python train.py --model="image flow-matching model" --dataset="photos of plants, animals and fungi (iNaturalist)" --train_examples=38949 --image_size=32 --horizontal_flip=true --conditioning="none" --arch="uvit" --objective="flow_matching" --cond_dim=128 --logit_normal_time=false --norm="rmsnorm" --norm_position="pre" --activation="squared_relu" --mlp_ratio=4 --head_dim=64 --fused_qkv=false --qk_norm=false --parallel_block=false --inner_norm=true --moe="top_k" --drop_path=0.15 --num_experts=4 --moe_every=2 --expert_mlp_ratio=2 --experts_per_token=2 --shared_expert=true --patch_size=[4, 4] --layers=8 --width=320 --positions="learned" --residual_init="none" --optimizer="normuon" --muon_scale="match_rms_adamw" --lr=0.0036 --momentum=0.85 --nesterov=false --orthogonalizer="newton_schulz_5" --adamw_lr_other_params=0.0025 --grad_clip=5.0 --gradient_centralization=true --ema_decay=0.999 --steps=13300 --batch_size=384 --epochs=131.1 --lr_schedule="wsd" --decay_fraction=0.2 --final_lr_fraction=0 --warmup_steps=260 --weight_decay=0.1 --adamw_weight_decay_other_params=0.01
Rows from block 3 of a small image flow-matching model, named by matrix and row number. Rows with one number within an expert belong to one neuron, the router's apart. Each number is 128 + 24 x the weight over its row's rms, rounded and kept within 0 to 255. All counts start at 0. Numbers have three digits each.
Before each expert's rows are labels from the 100 images, of 14848 (inputs lightly noised), where the router gives the expert most weight on average: "strongest on" is what is common among them. Only what is clearly more common there than usual is listed. The data: photos of plants, animals and fungi (iNaturalist). In brackets: how many of the 100.
# router: router (model.blocks.3.mlp.router.weight, 4x320, trained with AdamW), inputs 0-79
# up: expert up (model.blocks.3.mlp.up, 4x640x320), inputs 0-79
# down: expert down (model.blocks.3.mlp.down, 4x320x640, transposed), outputs 0-79

# expert 1
strongest on: phylum Arthropoda (76); class Insecta (75); order Lepidoptera (42)
router.1:115162089071143119158167136127143113142143114159114139093127103141153119130097101111140119139087133143110132132126160120113105109142134140085094145125155161142108129122098156138149129161107139104113133095128141147130121136114154154158110099
up.0:134110122110137111120154104158127137115136073071112102164140132133135096118075093133123118124137156116130117180101151156127132105141135104120139139139146148108139141138139154132137153128130134154117113113119156138125153136114139150132110122
down.0:142099158162149128137126141081109182139128119133170133099154056139144145172131167137139150109141098146158112137104140108129129119177136158155138160150126164150092142114102109080110144130129126143106121112131159126110083162119153147168171109
up.1:150130194129158101127115104150126125143121167119145136100111114139077120133120153125133109152114112095163154138109124137129101145151122148121149153132131167124092101166129171119167150096124120147110120107106113099132128069162116123135134093
down.1:110089113105140154140132155082144098116186136124154123117124118121158140123133100130099148157144122155168136127111095154144116070123119120155095119120120108132128147120175063138112153149093102132111148097137107099130139144071143114122182171
up.2:165108138109118117172163094135172121141098192138158103142107128160152124130115151107162103124158134088094134131121110115095153136107157138134167115153138134111137131133173120107131125106138154144135141165099178117136117120165128130099154125
down.2:101117117086152085159143166136103149169096124133160152134138160147104140140168100154117152125082120146107162120073104149163150140132083159140116143104154090091133180122167156140081113131118134122129138112117112121105086118138093154097147145
up.3:137151106128134126120113134111142143129123134100126098137149121125097137163130112166147138164129154167117100128166094137106117091086110078117120145180106136150095156077132109186149119172139157157144097135103150111102112152149141131103164132
down.3:124136146139083141128161112115127109157126130161136140153162122128169105136124138130118117131119179121124115158140155140109107134142148101103139084079126108095190093159121154118145136095117162123102130129108149141096138101141094134153088147
up.4:125127165174103105146160157098105125156105134087079120110157109165156125125102154138100130100078170119138146111090116149143110097073130137144144185149129164122111143110123145149104090163106128085107140166178109141127127150131149142142155098
down.4:127104116126133159096163091159108157148182141186093150134094125105123130120145113180153137132073167142101166122125151172099133160108127106116148112112138161147102148102141161161087137111108146104136151144086153095107156128129148130144114159
up.5:137156110138111122146143135115085124110094131120123128160067126153096132154136157114093146106113120107133150116156138137151119131128131152115090143110117109138124183137113117155160115129144110145091164156159138139150125116126123119164103103
down.5:143131111113133105155118161111134151079159155117177148115084119122131124137132156170086165127180141174115119124142150143091096104122159150102150120152126118097149126110154152099123125139138108114113110117110112130146125122135064165106187161
up.6:091080163110124122108139122145181122136089187114146112144122088120091108080115122096148122100128155092091123146153131117111121112122149125160146141140172156121158123169156130124117097140166141117120111111096151147108137153153112084120158142
down.6:173150111083098167128130069120111122135117091123163108137104082048142098154085127154108132100125138105154090137184066128105132119129125128114133122147120127134165085120117152117168158100098154155146143136174114116112119136147118120123096129
up.7:105161113112107083107135147134146117176157134146144140148111145139152133090137129128115118120164115150091097100111129114092142150128121135113081158142140111164106134138144138136188152159119129171130149106115150146098115146122128104123134133
down.7:092083141145135134135119096088125142121084116114127118119085065099116129172099131100116104141073097114139176157137154146134103118146092144137158166132127136109147113130085116134113127149126102091098132177152073108157165144145122148156120103
up.8:080141165129151121146161138105136125104107080093166094146098144187133115138098106124132131114125141168122109133110112112108132068183139111117109152123115110113125097146134158102133113158106074132144151106125116143163132113127118132142123138
down.8:154102134116136096111097061128150153148125119127141144097135128106138119101143131156095100135113145109100096151156135139131131114102083075180131117173127102135116124105115117176124132123143169140096145173167154111089159137111117131146144113
up.9:138165123145112135094162133155154125123102118144162166148110133148101094139144111176130165152115133104137102122153154095163145098093141122127113132134190123105133075132157135161106129146130118175128146114119107122136118157123134143102171161
down.9:120091117108137151090130117137095144130125158083080129186085122161134152110135147107157118103116167118141166144090162135109124126146174106125137103096113147131111151169123069155091092111112103121149102104128114110145103125141054120157158136
up.10:152113133112166135150110169127163146116150120128131119129127128111130104079105159142133137155156143159106092128109098129152116129159086137142145139095134170110132149147136125151128150136098120137131139163109129145145106094093119131140165135
down.10:120101133075098120134100133139133145104112114122163181142107180144096125151163096094107102113100164142115171127118124123137152159122188153157191089143154092142135115118127119092147115129133098130121136118145144144106150140169162094125071088
up.11:112093120151141159123138089140090073132139131093109133147138153103179137079130132100173154131175097116135131113125076162158136154109126142119125140169108109135128166129125155134130139092150159088156125156132107152142106111129124121143093139
down.11:087147139153113143131133129126141139153092131141134132132125105121122106109140124150089119077105128113140125146081123145137160090117128145151176089160101132073143141108114160164174104129152122133150141137111170103103146103142120086113134139
up.12:188121126123103143188093117118155103104135108156164120135130121116145152166100161124123156096137159115120140095107122112134120088169120155167138157172154162123106113138121123133150133117132150134098172096104115126151149198114155168096127187
down.12:085120095103152125126133123107119153092119106101076154134104162138097128098141100122120089186178111118115113141119118128111147118087103102082148154086128047121134142129146160095130115133114121119155121156134150129140128117136157133157116086
up.13:176098136123133116128150129098140138130115160120105133145145132196128140169128112129151114132123164186143123159152106117127141119068116112111136149131118092137119114123121116118145156159151104138140128130107142177134128113117117164132111129
down.13:085144090092155151153094146158147129109145157116103088122140133096101101116140146127127177139157124085124126097111181112132168161153123145149120134148136126131139121157121092138097119123099156105127147112146093102151147123151131103129133102
up.14:140109124135138125110110124115103106137140137150144119133149166119128096168134153127134150139114084117116124109134160138129115089135154095132120107140151147119111107133103159117156109090128083133131122122089103153118117140165094119126138133
down.14:110137144158128143127146140128129098097137127079147132122150119126157148118106082128130131135155150120125165122132071140119138108122121141126149134123124176139146144139138128144113141132135153131122131161184140040124137104112145129153141156
up.15:130119142097125123189118103165138123144146095119110108154114101113140127105116148101118136117139110126073147157117116100137152119095137102127131125149129149125125072138118084167095138130152085125117127108121164093095114134143098132169131054
down.15:106163129134132129102095130119133160119136100085166143096114138123111103118116114141141093138121149146155097122136161119148110128133096125137128174133132139092142171073139132123137129124115172078097163116087132127126100117104150082073106163
up.16:127105106088171120126131110136134107144141111120130137111104145145128088094176133118124128128124080136158087127113129126138124090114129123149082111157126120114108117137099184146089145087139138127122113156116118105138140129109105108147098117
down.16:137143133129106093174134128172097143122145132128130138138125131095115160128126179152072166186121109118103130164136137136121119135144121123124168112102130123103124149092158120132125160130127118154150128169137149132113124122153131105149130152
up.17:117130111145135152127099126101073108085151106139090047100146114090094128169094137138122104175168176105120123135136092119101114095122129126104139137136131099141126099162151179109077164160168075112129112128120120159122103142120135098140138134
down.17:140145091148110162118107126111171094117108122116133104150179147135143124135115122098126099125162122083058155126134121116085142138092172094097118186154097150136126122140139144089170118187141105117112101100155107106090149093104125128145158106
up.18:080142138123135171160116110142142133109155107113159143135077114149102128157147138135136147107117145134161113120142116136146149147148140128111081123100124121137156112099117102097109167156136190149123119105098096162119120132181100150146162082
down.18:119158127160153120077111103103138163078136133135128108112159122112138148096143097131122155130120127133141109144133131137109112104136094138136111124080128113115111156151117137090163092130108146160138066110135112160166142086147131061151164119
up.19:084090105108121153139130127134093153132127146111107137148081088134089131141142114128120144142132107140107151160131115126117066153150125132154113146168125100130128147098144099159097127132123127136118200164168126130114111134134103113133167155
down.19:125128129122152131119074132100161125155123126110105155106148110098138113136117114112126151139093138114167111088159112152162155101153119134120123114111170164145107138099136077112096145112142114121171087191101164119138148104118150125121142129
up.20:118105105119113126183155100098148122126127115133102099150129109145152135117135172109129123171110094096146131143142140120154096159148104129138156133175137119146124108109145130139089108129103104146147166115138114137113128159082109137121130145
down.20:148135141110153100121080155155149133160119126114131153098139116119114128101130120123141116141139111090127119121130135114109127087129161157081144125123150100120147120122093161113132139122192145128115102156136116135138170131166145111106139103
up.21:107125179166159117125106109139136115147143161098140110115150130144076136178132161153115085147132144169170102116117152109145116130175109141111123111127140136150121111169110120130147116115135136152134119201122147088136126128112159098137151110
down.21:154086112139142119135159130126139156134169111125116127117148134093161158138145089144101134135117162093101152149157126142114125085126130113139171169105094131119149115092121094135095127094121107145107101088150094158141143142148111153099071171
up.22:177135110123150122111111169115130137102097139137084088155077165117143111152110133150127116132112140172132118161096171127146089146149139103136113122097146113149122122165149110109150162145153141117111118108175133128102125080126100102126116111
down.22:085128059084137105140107130132127134153158096182108120093139150129117115122132124131152112122095137083132127121142093157140150152106134170113094154087099129113156139122120111141102129148113124133154108130100146119097128125152111157122123127
up.23:111104136119122141132175129135084103129130162149084151134109143101138130114132120185128135156111124119131141101155101071084102120098101128150065133098160125141110151121160172080147129090106125128124098132122161152110111140108136134123128126
down.23:127158124114138124130117129139173116154141118109159114135126122145111085122112103114125098101112165106124125139118084176142153146126133108166149153175098130109108121162114125186103120117168084094155112141101109118132173108152096094156111143
up.24:122173145171131099095141135114156128131111097128088129145159151156120074082084149141108132108135174119120179138174100146125140166103141159094099132093156129121120124175123121099087087156124109130087066142139193130105130107110172126121136137
down.24:070142112129115131120151099069075101094087088129117156164108113115120107117144083079155147169118105125115129116157129093078114116151127118167143145129111122098124109116150137137133126116168134146139130150169114125138165156156112108087092082

# expert 2
strongest on: class: Aves (99); order Accipitriformes (47); family: Accipitridae (42)
router.2:140132127178153133155135126113125116154127138128141137138150161068117125098114106144120143106138118131137133127164086116152159175101113101166111117132108131132153121103123122135116095142121115132158152144163136104098146120173131113107135179
up.0:140127110158141172142111137157120134136107119118098104109089108147134137103099116119161168158134133165150121116155132161147124173112140133161130144188155129140138111119119120109168117104176123138104117190147147134149143136129121081126125114
down.0:108146121102103144108125128115070135134148119148123145118113105085107154085168074169102106103151115095136126113145118144141119053098138158118147137100132098108134143128142165149114145137119132117117165126120105120094093099092154143115114102
up.1:143132152124143100155143110109123167136133132099123117091174114076139101147110140146100118144151114155149091161140125125124154103171105094171133098120169138123121152119160107155129105141125141169117134123132134171103183139176104127148142152
down.1:149112153133129145137135175137117105100194115138104125132122161180132129161138155141140119101130150142131125098076105159115145115129171103102127120113128129136149099111097157116093121141148097171102144129138143111151159083116138114109136107
up.2:148072143165125164174143147122139095133071110102128165140152086119129113136125142119156135141164091120110162081138092142105173161159139149151108118098127051155130123142127151096112131117129109140128109148117121163158147143097119131157108133
down.2:129102121122100111101137114117102126154118086152121099139134131094122104140132108093164116120134135146097129141117093141070107127117152160092081105088140113112092118142173109146141126095123115134087131140096136155116105097115145111100157127
up.3:084151116100154157094130135103106098158135140111150132146103141100113130060096100151160122140144158124127120101123127159111132121089143122109108185165127156132177137146133099109102171133135150118104164140182103139152127123153120119143095126
down.3:152135113115106149138151136097178118117155114124095167107141108122172159122142120124104117118159104115086144122075120130152126132154103086107133169140062099157124143127128112147141103145126138133133096133071148140126121109102133106137141125
up.4:148117132131146112082131113116115124154114147110111133177091095096118180145123122151088108119121156125113107104113121085112110164102108113108158150102164116129139145125105100086124160106112167126113111128106133105130093149131101104096121127
down.4:140149124172134133120129130146164137136155136165176139151161129157135124128137073126098169089128154142149117119085110162156120200129162131123145144119093126123110145148127128204158094133158107125128121163176161141125109094141186125138166139
up.5:163098086132109130175134141109124154167098117158142105122123115129166138120126130152104123149119115055162112141131095132126114147095091131164138125168147150099129178115127099143109087108161133112163123143088133126110105109133130113133104114
down.5:088125163123158144107115110129128127137106137142140119121140143142104137143098128131175106106091164182094142101144128144125144137144186132137111119100119102168110114131108144117141129153144134122100159106124143115188102160117115136106137094
up.6:102105138102096141104099133154086155169146141126091158113148128116117138150097101134126088113153124141123133134160124119155141185151094115150141107135151119103155126096145128107091133090158156094125126177140127099113158127135111115129116144
down.6:227142118148101127128152156146142133133088116168168128135183122145158118104185128146099135136098140134127147125115106155085150119100114101126150164110093107134129150113131160109117163108154112135129136097136134134171141151077095114140151114
up.7:108112159149106102142139099114144141125068181110144144094137112160096151108107155166168132136122160128081103094151100116147153120139100115132110127125131106148096079101149141110126131146114105162110082155161133093096157150148152125140115107
down.7:143098089115153161125098157145137122097134103133124133144113151134145130123135147111123118155114121109169109167076137142099149124158111138122138142129157151106181132116140121111132141105149158101160158123089151165169111110182113094081131138
up.8:153141160135138125161121140096142122161123144123160140133141127149095148165125161090123178133111193123141106105145112114171125094143123162111148118108160129122162141129129140131142117089111101071099116099137127114121085116087142131110078120
down.8:132095124143132163117144113145141140128114104143153127119126105108091094122099131117108115106139115117091097099144138123138113157158113117162150081139170121149108081131071129140141117095168127129145094130152129186161155126101118095119132132
up.9:195076151126173086193161129128116149135136097137124134146098112107137157093102129094143134140106130107136107150121137156095128102131145176127167132072116117141127148188123148147100133125101111131117140134130099137102161085142082130135152086
down.9:104132119126100156089133160127120115141125137136115123125094208133115147114120088156146130162103089166142165154114166131136130115131124139166140141099126147105131114111098145110091113119156116110096167135136120116172136132140146094110112103
up.10:086152118131133140177092112102129083117105113126154082126178125131115087148155112097133122128129171138140168114100134116162101166111106136134142141140129119126092152129119106135142123174129125129090159139139168107146159097162141145136162148
down.10:108144124122116063153147120130154153098150143129172160066131133095104167143113116139104130134122117149123141115137132143112159131136123074116141090136120143082145140099148129124112084111133107117096135132117122072106137088109133137130146102
up.11:110086149144149113107144119134125112171130162117123074121191144120128135110101117123175183134118129125157122141137112158151138150137139139106119125177098101102136125084138102135120146139128106094147096116137079073072105188137122154087140121
down.11:091159165146155130154116148143120149124142091153135137095085096100116118119152153138099134100134183104133087078125074118123143134091159166112098103111132146106132113121089085151074104171139150109155158164102200156136132156161180139116135147
up.12:119170137153136140148138126153141165137153135151087129154116106139093093127107137178129142117135164103111129140162104104097082117079140092103128056136138099150145142187141131125114098153107125099138140141127140151133088085143131160124124110
down.12:135070107127151158125115148131086113124146142124109157152160155145124105102150123096136127130142116140138099128129135140131168119125145141132140113072128161135129184094117104131119138114128172111139114097114152112078186174097132114135136170
up.13:137138105131113117144127133123133093131126169123131097149129127134092130118127115149081138117127124132132124114124129106142133192101112101143122110102122107122106123154116126101133086105136111126126138170125118123154130141140086084114128166
down.13:112078122145143159131103105141091157167139079128144138141121114153133113147140148119126134122099116131106128134145152177118126131147156150162143131148132124114144144118085107137144172153153121143134157116136116136086147167162152150132174110
up.14:120156132171117114157198131074136104122116149142132137125103124113120148129086116084091128125143139160183149116164111144142133144125136118165148140101124114140126105118106096152126122143129117092122151150141120101127125169155142123129152120
down.14:105141153109139139117080138111113103132146127123128135142142107151121126123107131160134160095128098116114085118091165080105090171142125158151122144127155134129121136131147105110136099151145093120133126142099150163105115118133114130103133114
up.15:137145116121129141155183169103112095116118118096130123147119149082172157116106158146150122147137122091141120092087136132139143075110163115173116151168128132141129145114110145107144161117136113119112105136135179101133135139122149171109116118
down.15:098113147127128089097130104121150138087167114107139115116131137102132122153152139141122116135124141166139130149164119116127130154125138102163093156113114063109159107122152110102134109134122150160088123140151145146145132109148157113129163102
up.16:151132123162124102105126114109152130130097140134129104169103087148098161152107093135124166110105132103142129112126112103114090147138113100152160156141141141112098125121124113129153143136131162121135111114104152088150153123143122109124162115
down.16:125164120121176134144112158184071136139091079155120077119161146095140104116146124135138081123122146150118121105128112127134151187133167139085123142105132106128154087154143124159120107121139133097146130185182147148110123137139162113155152109
up.17:126132141139128134161123123149152124127141180132109134124143088112145117117097147099070136163173114113124093116147093093168115189166140132142139110146138132150127132171130150123082113109144081157130141109111109175117146111126122143106100118
down.17:151089079094149150098166116125155143126123093099131090118161154151149122127164149119159141106121162158117096128113132099133120067102088094164136166115101150148135113121142086122158135124096125145108130119131137104098122123123079115151121145
up.18:176124161130133105124142138134142125087138135150105113144139097121127120134100164140147133124119118138123123179146113113154099148140085114112123170104102118119133118167117109166151158091123173092115098138145133123141091115077107140138069171
down.18:166119116110080115129147112136105080126125146133098123101135109105095117122118153095136159147135127136160132105137132094149124153113114130098122102100096129133121107115123124091139087157167029139114140128108160159099112146129091122119093131
up.19:110107176127155140133091125134108121123138141114117163114104113148100119121141156089117156168152152136173122111129153144151176099152165162118127111150142109139114127112131102122146120133129121121176136153140079148068130147098147143165154124
down.19:133115128140053129104159126116132112110141116118145138121121119123118175121162155114082102107111121173107128141112102111155170152122097121141132115182146139149172114140119136126142102097157173129088139139126157144144141136175121130129142103
up.20:127138143156144153080162140144098142116148143166100147130142125157118145189112155115109142117121148082090113131122091101196150114095150099137086116163137165153109146149116096096129099124106106129107158106092127148115126112151154115132073119
down.20:116118177124140137124099110159136131114088142122124144147120133091171110126142156153141135134133148139132105135155138101115084107118122146106137121122134093142127143133172105187147144146144188123127089157126139101121155096085090159148153132
up.21:176115130127129129160153116137145150116120131143131164114118158117082094118115110083130120112078143106100132119080101138129105146115158115154115128108088127142103118096141149140114120154105133137128151133165113159096111125143151140085114135
down.21:100142120100138183106133129164108123159177143137106136134108106132124142134126115172098131113137103143115134145152109136082172117151099089079150105189135128149123152116099122104103141117163130087155114148146133152106153131108083121141167145
up.22:102133120121138127133101078132124105130148134141125133089126136149112086139126149128096172139153114106165150120136132125111120074138101158142163123177082119159124120116118117141131093151119158139130150151135069138095125126099149082125156095
down.22:145168120145090107106093143124147144122136106136129132145155103154156121153145144145124082111079109171114096136148093153102123157096137110167081130109115115129081108094179139095099155089163138112177132147134149105125139138121113140122115146
up.23:150127111124079167142128151064097137135115200120135101088120140111096084146143135120109160125166083117154105124146121107158103166143098074073135122162117156162128168135123138119115140089152131152129156140147104141121104132103109129081097126
down.23:105105129143122120117144146121118130110149174122140108127147127172133094147092146118163108111129154122149159106101199125085136130152172149176132125147142103116140119130103109113112151111166089082114070147134150161126136142144188145152166114
up.24:159153169153126134122149099122143133090174105144134102104114129122153135187119148104142118133135148150113168146129138136111090120147130105137147123108142110132116089129157147140132139123129115140129167164142128134136184130134125126094112147
down.24:113153154109101141128131122115146129096110127108166102146094082130124111139084084091148144146120118085127143119115107101104138086125072146123092112106133095109087111102099148129133118089126084110121121107135116110129115162116126143106103086

# expert 3
strongest on: class Aves (93); order Passeriformes (70)
router.3:132118173100121155123172133157156176132136120154093141125131109124147138156121121101141112154107132144166144139141135115153104082138153144115117159151151179132129105088125146155131138154109139126098114116124114158141137141103134169151093094
up.0:139135103171107122122122154081150138135154143128128140106151135090077152128135124119109114123127137164166146131168132153113115124102152172162132147146132131085065137108124091136123087138101136130115153155117076106127119144107145147146151142
down.0:146165124107116128123180121122090154125090135148089129129162133138140141180142136123127110123174112065152163157135144103152077141125131175111121104127101151124150133125106179112122136150106103133143102103102112131158117120131137129152120127
up.1:170116105106137104132184141133137160103097120111074104129163137171120112138143130117112104150176183124146114162104115138134185145132132126111148167161149136125107114145130098081121146130155146148101095117138102146110145124131117177146138125
down.1:156131108119124144111127164143118157117125116150109131099138114147164142157133108129113156119150084102171122117107166095124120128151138129132150124112113115105097144135107095145117105136078115116120143126127158092125162106088122088111119117
up.2:173132138107118114135100134149108099119106141145130115138147112168150107103107084108161102145123101100093156125150118119152123151074149105124098136143107088107127153090148118126073109132132144132143147153109133086148114128125114109093106159
down.2:100140120116124108111113156136123152106114140104191135114115119081085101156159148142138183121136157113140125172109134095104097116114115159088106118124116154159105117164122111116137132112114131114137120163170123132129137109120091078132105113
up.3:107083133159133087089104105167134105092134128145156140104116147114156144142118120138143130097158125143177176149102114120096080074135133104151130106130126124115141092112134114096144109146098122122105131166158114105130145138197183114141156138
down.3:127095099130106101140119141076096134157118123112099087141141173140137066130142115081127129116153147181149108113149131124167120131103126141126129149088162134127140127114126108128141098094112137105122157154129114136109126131142158158090144111
up.4:156116148136108124110138133148133165149131135152136110118106143159115139123159209114150144128139139152080099149136140112125082102114119093114121119092104128066134131130184141146111139149114078144118185126166159094122180111155172139116153098
down.4:104167099142135146133137118124108127114141120130133140168163130159101131118090108162117105123113115113118124120126153125082127072153138117088080153136143147160155093173120174108121152153127086134143144115110134128142114169153105123111138127
up.5:092139127142143141095111149106139124109152140136107120113121119149119109183128180107129085110166139133099125127170164125133137132129137097145180129166122169145134104156127148157117134146103113117131123136096136116178107121090065089071167107
down.5:131108100083123144128099148144120098119114158118110100178094126138168146107170119118127165139059123119187115121079120140105100108136111136115100118088155110120099120100182126141155108128136124150132124114143097187145139155130158143143128126
up.6:156140125087111107128149100164102133117111131108120114124132158126119128137172130091132106124114123164118146111114118137135067119124131109163141160064143119130096116163118135125132126172158089112112126081088178143147119100128145126113121128
down.6:133062160146143113140135124132149167105099156125164164134109155161133129142127172127133114133153112163144097117117148110099163101134104101177145123134109141178146148113125109164131143109182136113121125140129132110088084135099121124069128157
up.7:118150123115146133131095116163135114110152153106142137112164163160117160157099140104128135129119133142153137150149145170125118125130146171091146097115102154156124089161131151114139116149098115153136144136114116110117157162121100108088172145
down.7:165097166112105135111141144127172168118153100137131127111100124094104137112139112115127135184105129111146105096132109113127109110103127128133123134112157087124103141086116079143112137162145107139115125120176146129121134136131189128157092134
up.8:148139104135131163174150118154162144112129106097179109135141125091107128112155080111082135141138124131127101153103165140157119130154148148134099126160090133138175117112138104130120157148110152142132120122095068106145142118105137143164137090
down.8:126150151125087120089152150105119116134106092130141080170161104118125132146126087138117116150130069122108113140071138117103112095112082121104143120099118134136127097143144128113130073108100102136153107136135131136106090155120141091166154137
up.9:135107100134120146150110098134148150140146112107090103095171170122157128146115127142177141122128125154132124153149133125087119134128106131186120111134137116158126114088143127134153114112120152094113067118153156123089169131099170076122126119
down.9:094120117112131135130148130134129066133125138123168138107138144106104151081124096132124108161134154148100106134153158132135136141152144110105109117124133124100148138131117150149083088137145115122166131129099121102135140137124100131175111160
up.10:092153157123163189113096179140164118132140132132137081121169122130153164104074141133131141125123082171120122086126115115138144089120143128154135088073079077091150133131140113154147159106129101128126110148097131166104095143109120135109075142
down.10:117116147126089125161101114139129132150115149161148191141150098115087145135131142098154097155097112127124123088114113154081160091145110107088147101134116125122078134110101119139171132116100100163125138131130091089154143113097158134161123151
up.11:146129138169153141140140115159160097118109163141123084148123105120161089100089131108115122146123157084135087191118077110133148095129123137128110137147151121115152111136089133160137132171139086130115145112154131163163130167113132138133185125
down.11:124171147179135136129102096138118113141129153132156119155107158118131126159142110100162121099141135128102161180110169094153106122141148133120116132112173117124131119120097130146067071119135120171134128138125137099121107147165160137138116118
up.12:112107112151180125136152063097166124132160142141125134144147137139131155126149113110127156135095156105140157097079141109128128081126122125126122127151136109149139139135109127140155156124140146131142140130177105086134127138075139124136133113
down.12:141149143126130104088134151120140162120093080123131088082124091147117103153112150168144100127134092140124144124134150135128135146171114104141165119125109141128127105068129139090087092147095144094120122130083154128095098087160095144149116151
up.13:134107127105144137191145090155145156090114166077081151126152135147144134136120152100097087125127170186160123127127110166107127143093181094141134109148145080173122131075121117155127173140157138149149112101120139115123137127125150122146094135
down.13:125125111120154155144130154156115121138139146136142135151111158098139130143096113109087186120100148101112076111171153143108131110118157127112145094139162074133163141119126114106116190105126146120131117141093107125153142098197117101125137135
up.14:121102154097137108095154106102125170114145106169106119107133153139104129166130105126113145126087138146108099133129108118116078088134092139174130159105161134128145111129074129136106114141140133119141161147106192141128146120121113133123131126
down.14:098139125173198118173152114173121140121076103159087101101120106145123114144110134159104108100108153097111108118161102092121144154140126157115150141118163150142082145136116143135111113151068088142153149133166181112136161119151136131133113134
up.15:127142102121151124105121152108129129116138116143172140154118117111159102106093120141133133155135122113162087113118083137105097116146073153142128109156120126124146142094114182112124141148158103146103135173160167128082148159173129127155113099
down.15:099143147166158110120150177155125141132133144101104101150117103157078138175106153111138121067151148136116138139091139131169146143131156151127121146112160121126132142145098106146156110161072133089132115082131164160163123132109142140111125136
up.16:121133147118104148166149143128073140123116107112081117139119139160146202130145128143150149146124162165103114138142136114165089117136112123131082122108140131152150139131199100098132131118119150155100162124154144116152116136116112104159123143
down.16:122120159122130122123127165122098143157131142127107136145147121139125121145147098111142104141132116165135124137167139131156106161148171106111174127112094147101157108130125093160104125088137103121136139102108126116155127136132161105122157185
up.17:135146180132118146133168100109118161118140112110107113122117152108120130126131131107103135136100143141163131139164099151127105075130153149089190071146180161131127075104130078132155138174153103162133129127165095132106144104089158148153102172
down.17:142124109076091121166151089105083162119154138185115160140094083114165159129110149145133133145110160140141081164136147122134111106136142078122166100151094125095142132114121112107126107141163108086119096118091143104098099081150110099090089080
up.18:092096106113094144145131125114144127124149123136114118120120165102138146131116125146136094108097094134121163116139164117150120116117107156126102141135105109149115132126153077125107113154169140130139157129110133116145141121144143097142115103
down.18:171111158136118128090162139138130115118117135113127137112098111139142117121136175109129150127137173116093135154104151137073101145101130132073120097110109131109152085138123164136154190108089142144130133082169131152132141152133114118116154126
up.19:137106134130122130139156107123087126125162069166125143150167156153115133182155113162161135089152132107140137133132111125142122065158137095151151149117098130092142141126092122156126103131098145149128060071127132123144145139139177104173128160
down.19:141066106125124145158164177160124153148164106111164110130115111157101145148099122133124135082141108086101103107138102101123165099120147072151095166132121114138089122139123116144133133106127144148112167165136121110161108140128154129124129112
up.20:122115134108123103116168183125125122117155188130153145119132148157138120097103106133170133144141095118122135127126135150110107123105099107076091094130145153092121152133113188159121134104136089076152119178101143149133076123150137121094105126
down.20:143142141132116172099042131130162089103154101114154151107137113136092143101113067136133089128169117095103111131134119175175155120116109141178179141128071101117112116128137113161133128157120157157096140113157119147086138153104137145156109124
up.21:121113158142174136110162154154069133167140142131119145134109119141112074077130142160131128139109154147123133109136114122130100164156132141124137131147175120116106128163099137104083175124136133140155100146147130128126095110104134111150168123
down.21:123126133163107140117133132149123160162127128117119147100142125129102160156103168101145092101104143149115175121120151158136139106152141174133119156084128146099098097099103134128109084120172118108108116118136119128121115114053102136130152121
up.22:121137118117132164122115142116129129120156120173142118128140157124120108125145116119098116184120087114153124093165136122142119137134087105075105146142153150144107142106124095112104078105131140107130125122131130166142144128160120192132125088
down.22:122194144110150147097129112142177131141099155111071134086139112132157190115131118112127144128137142119119140172124105125129144137123145131110163167144102088114111107079125183134174117144096111120122153129116103130149115128117090109119131131
up.23:144133142111143143119150118133121122143156168112127113194127153122136096134114126143166142181122131138107108139138127083108108115127157123123155106158118139105151131104155167113109171157136115145138128126156120104100148151133119142130107127
down.23:119153138176122116174128131115130138110112106116116136129099072141124141098148150181109102115136113085156092155130086159165128110144113158124085112106154117126140137132119135113134136150102129119127091130129135103132138162123146142105134142
up.24:173084157119145112124190138150151091131109110143126149128121120074147098125111113158112128124099127145110111121140121128173114103113122119160075143148173114094076165110109088152106096114155172099145138159150126159147095150157151121154119125
down.24:105134136105120152143167119125123158125119125114103129127095169128130133115138096114138148140090129076147107130088129118117147116144071136101117116109132098143142133128130096119118155125199112168126152104178124104122165160128157144172118150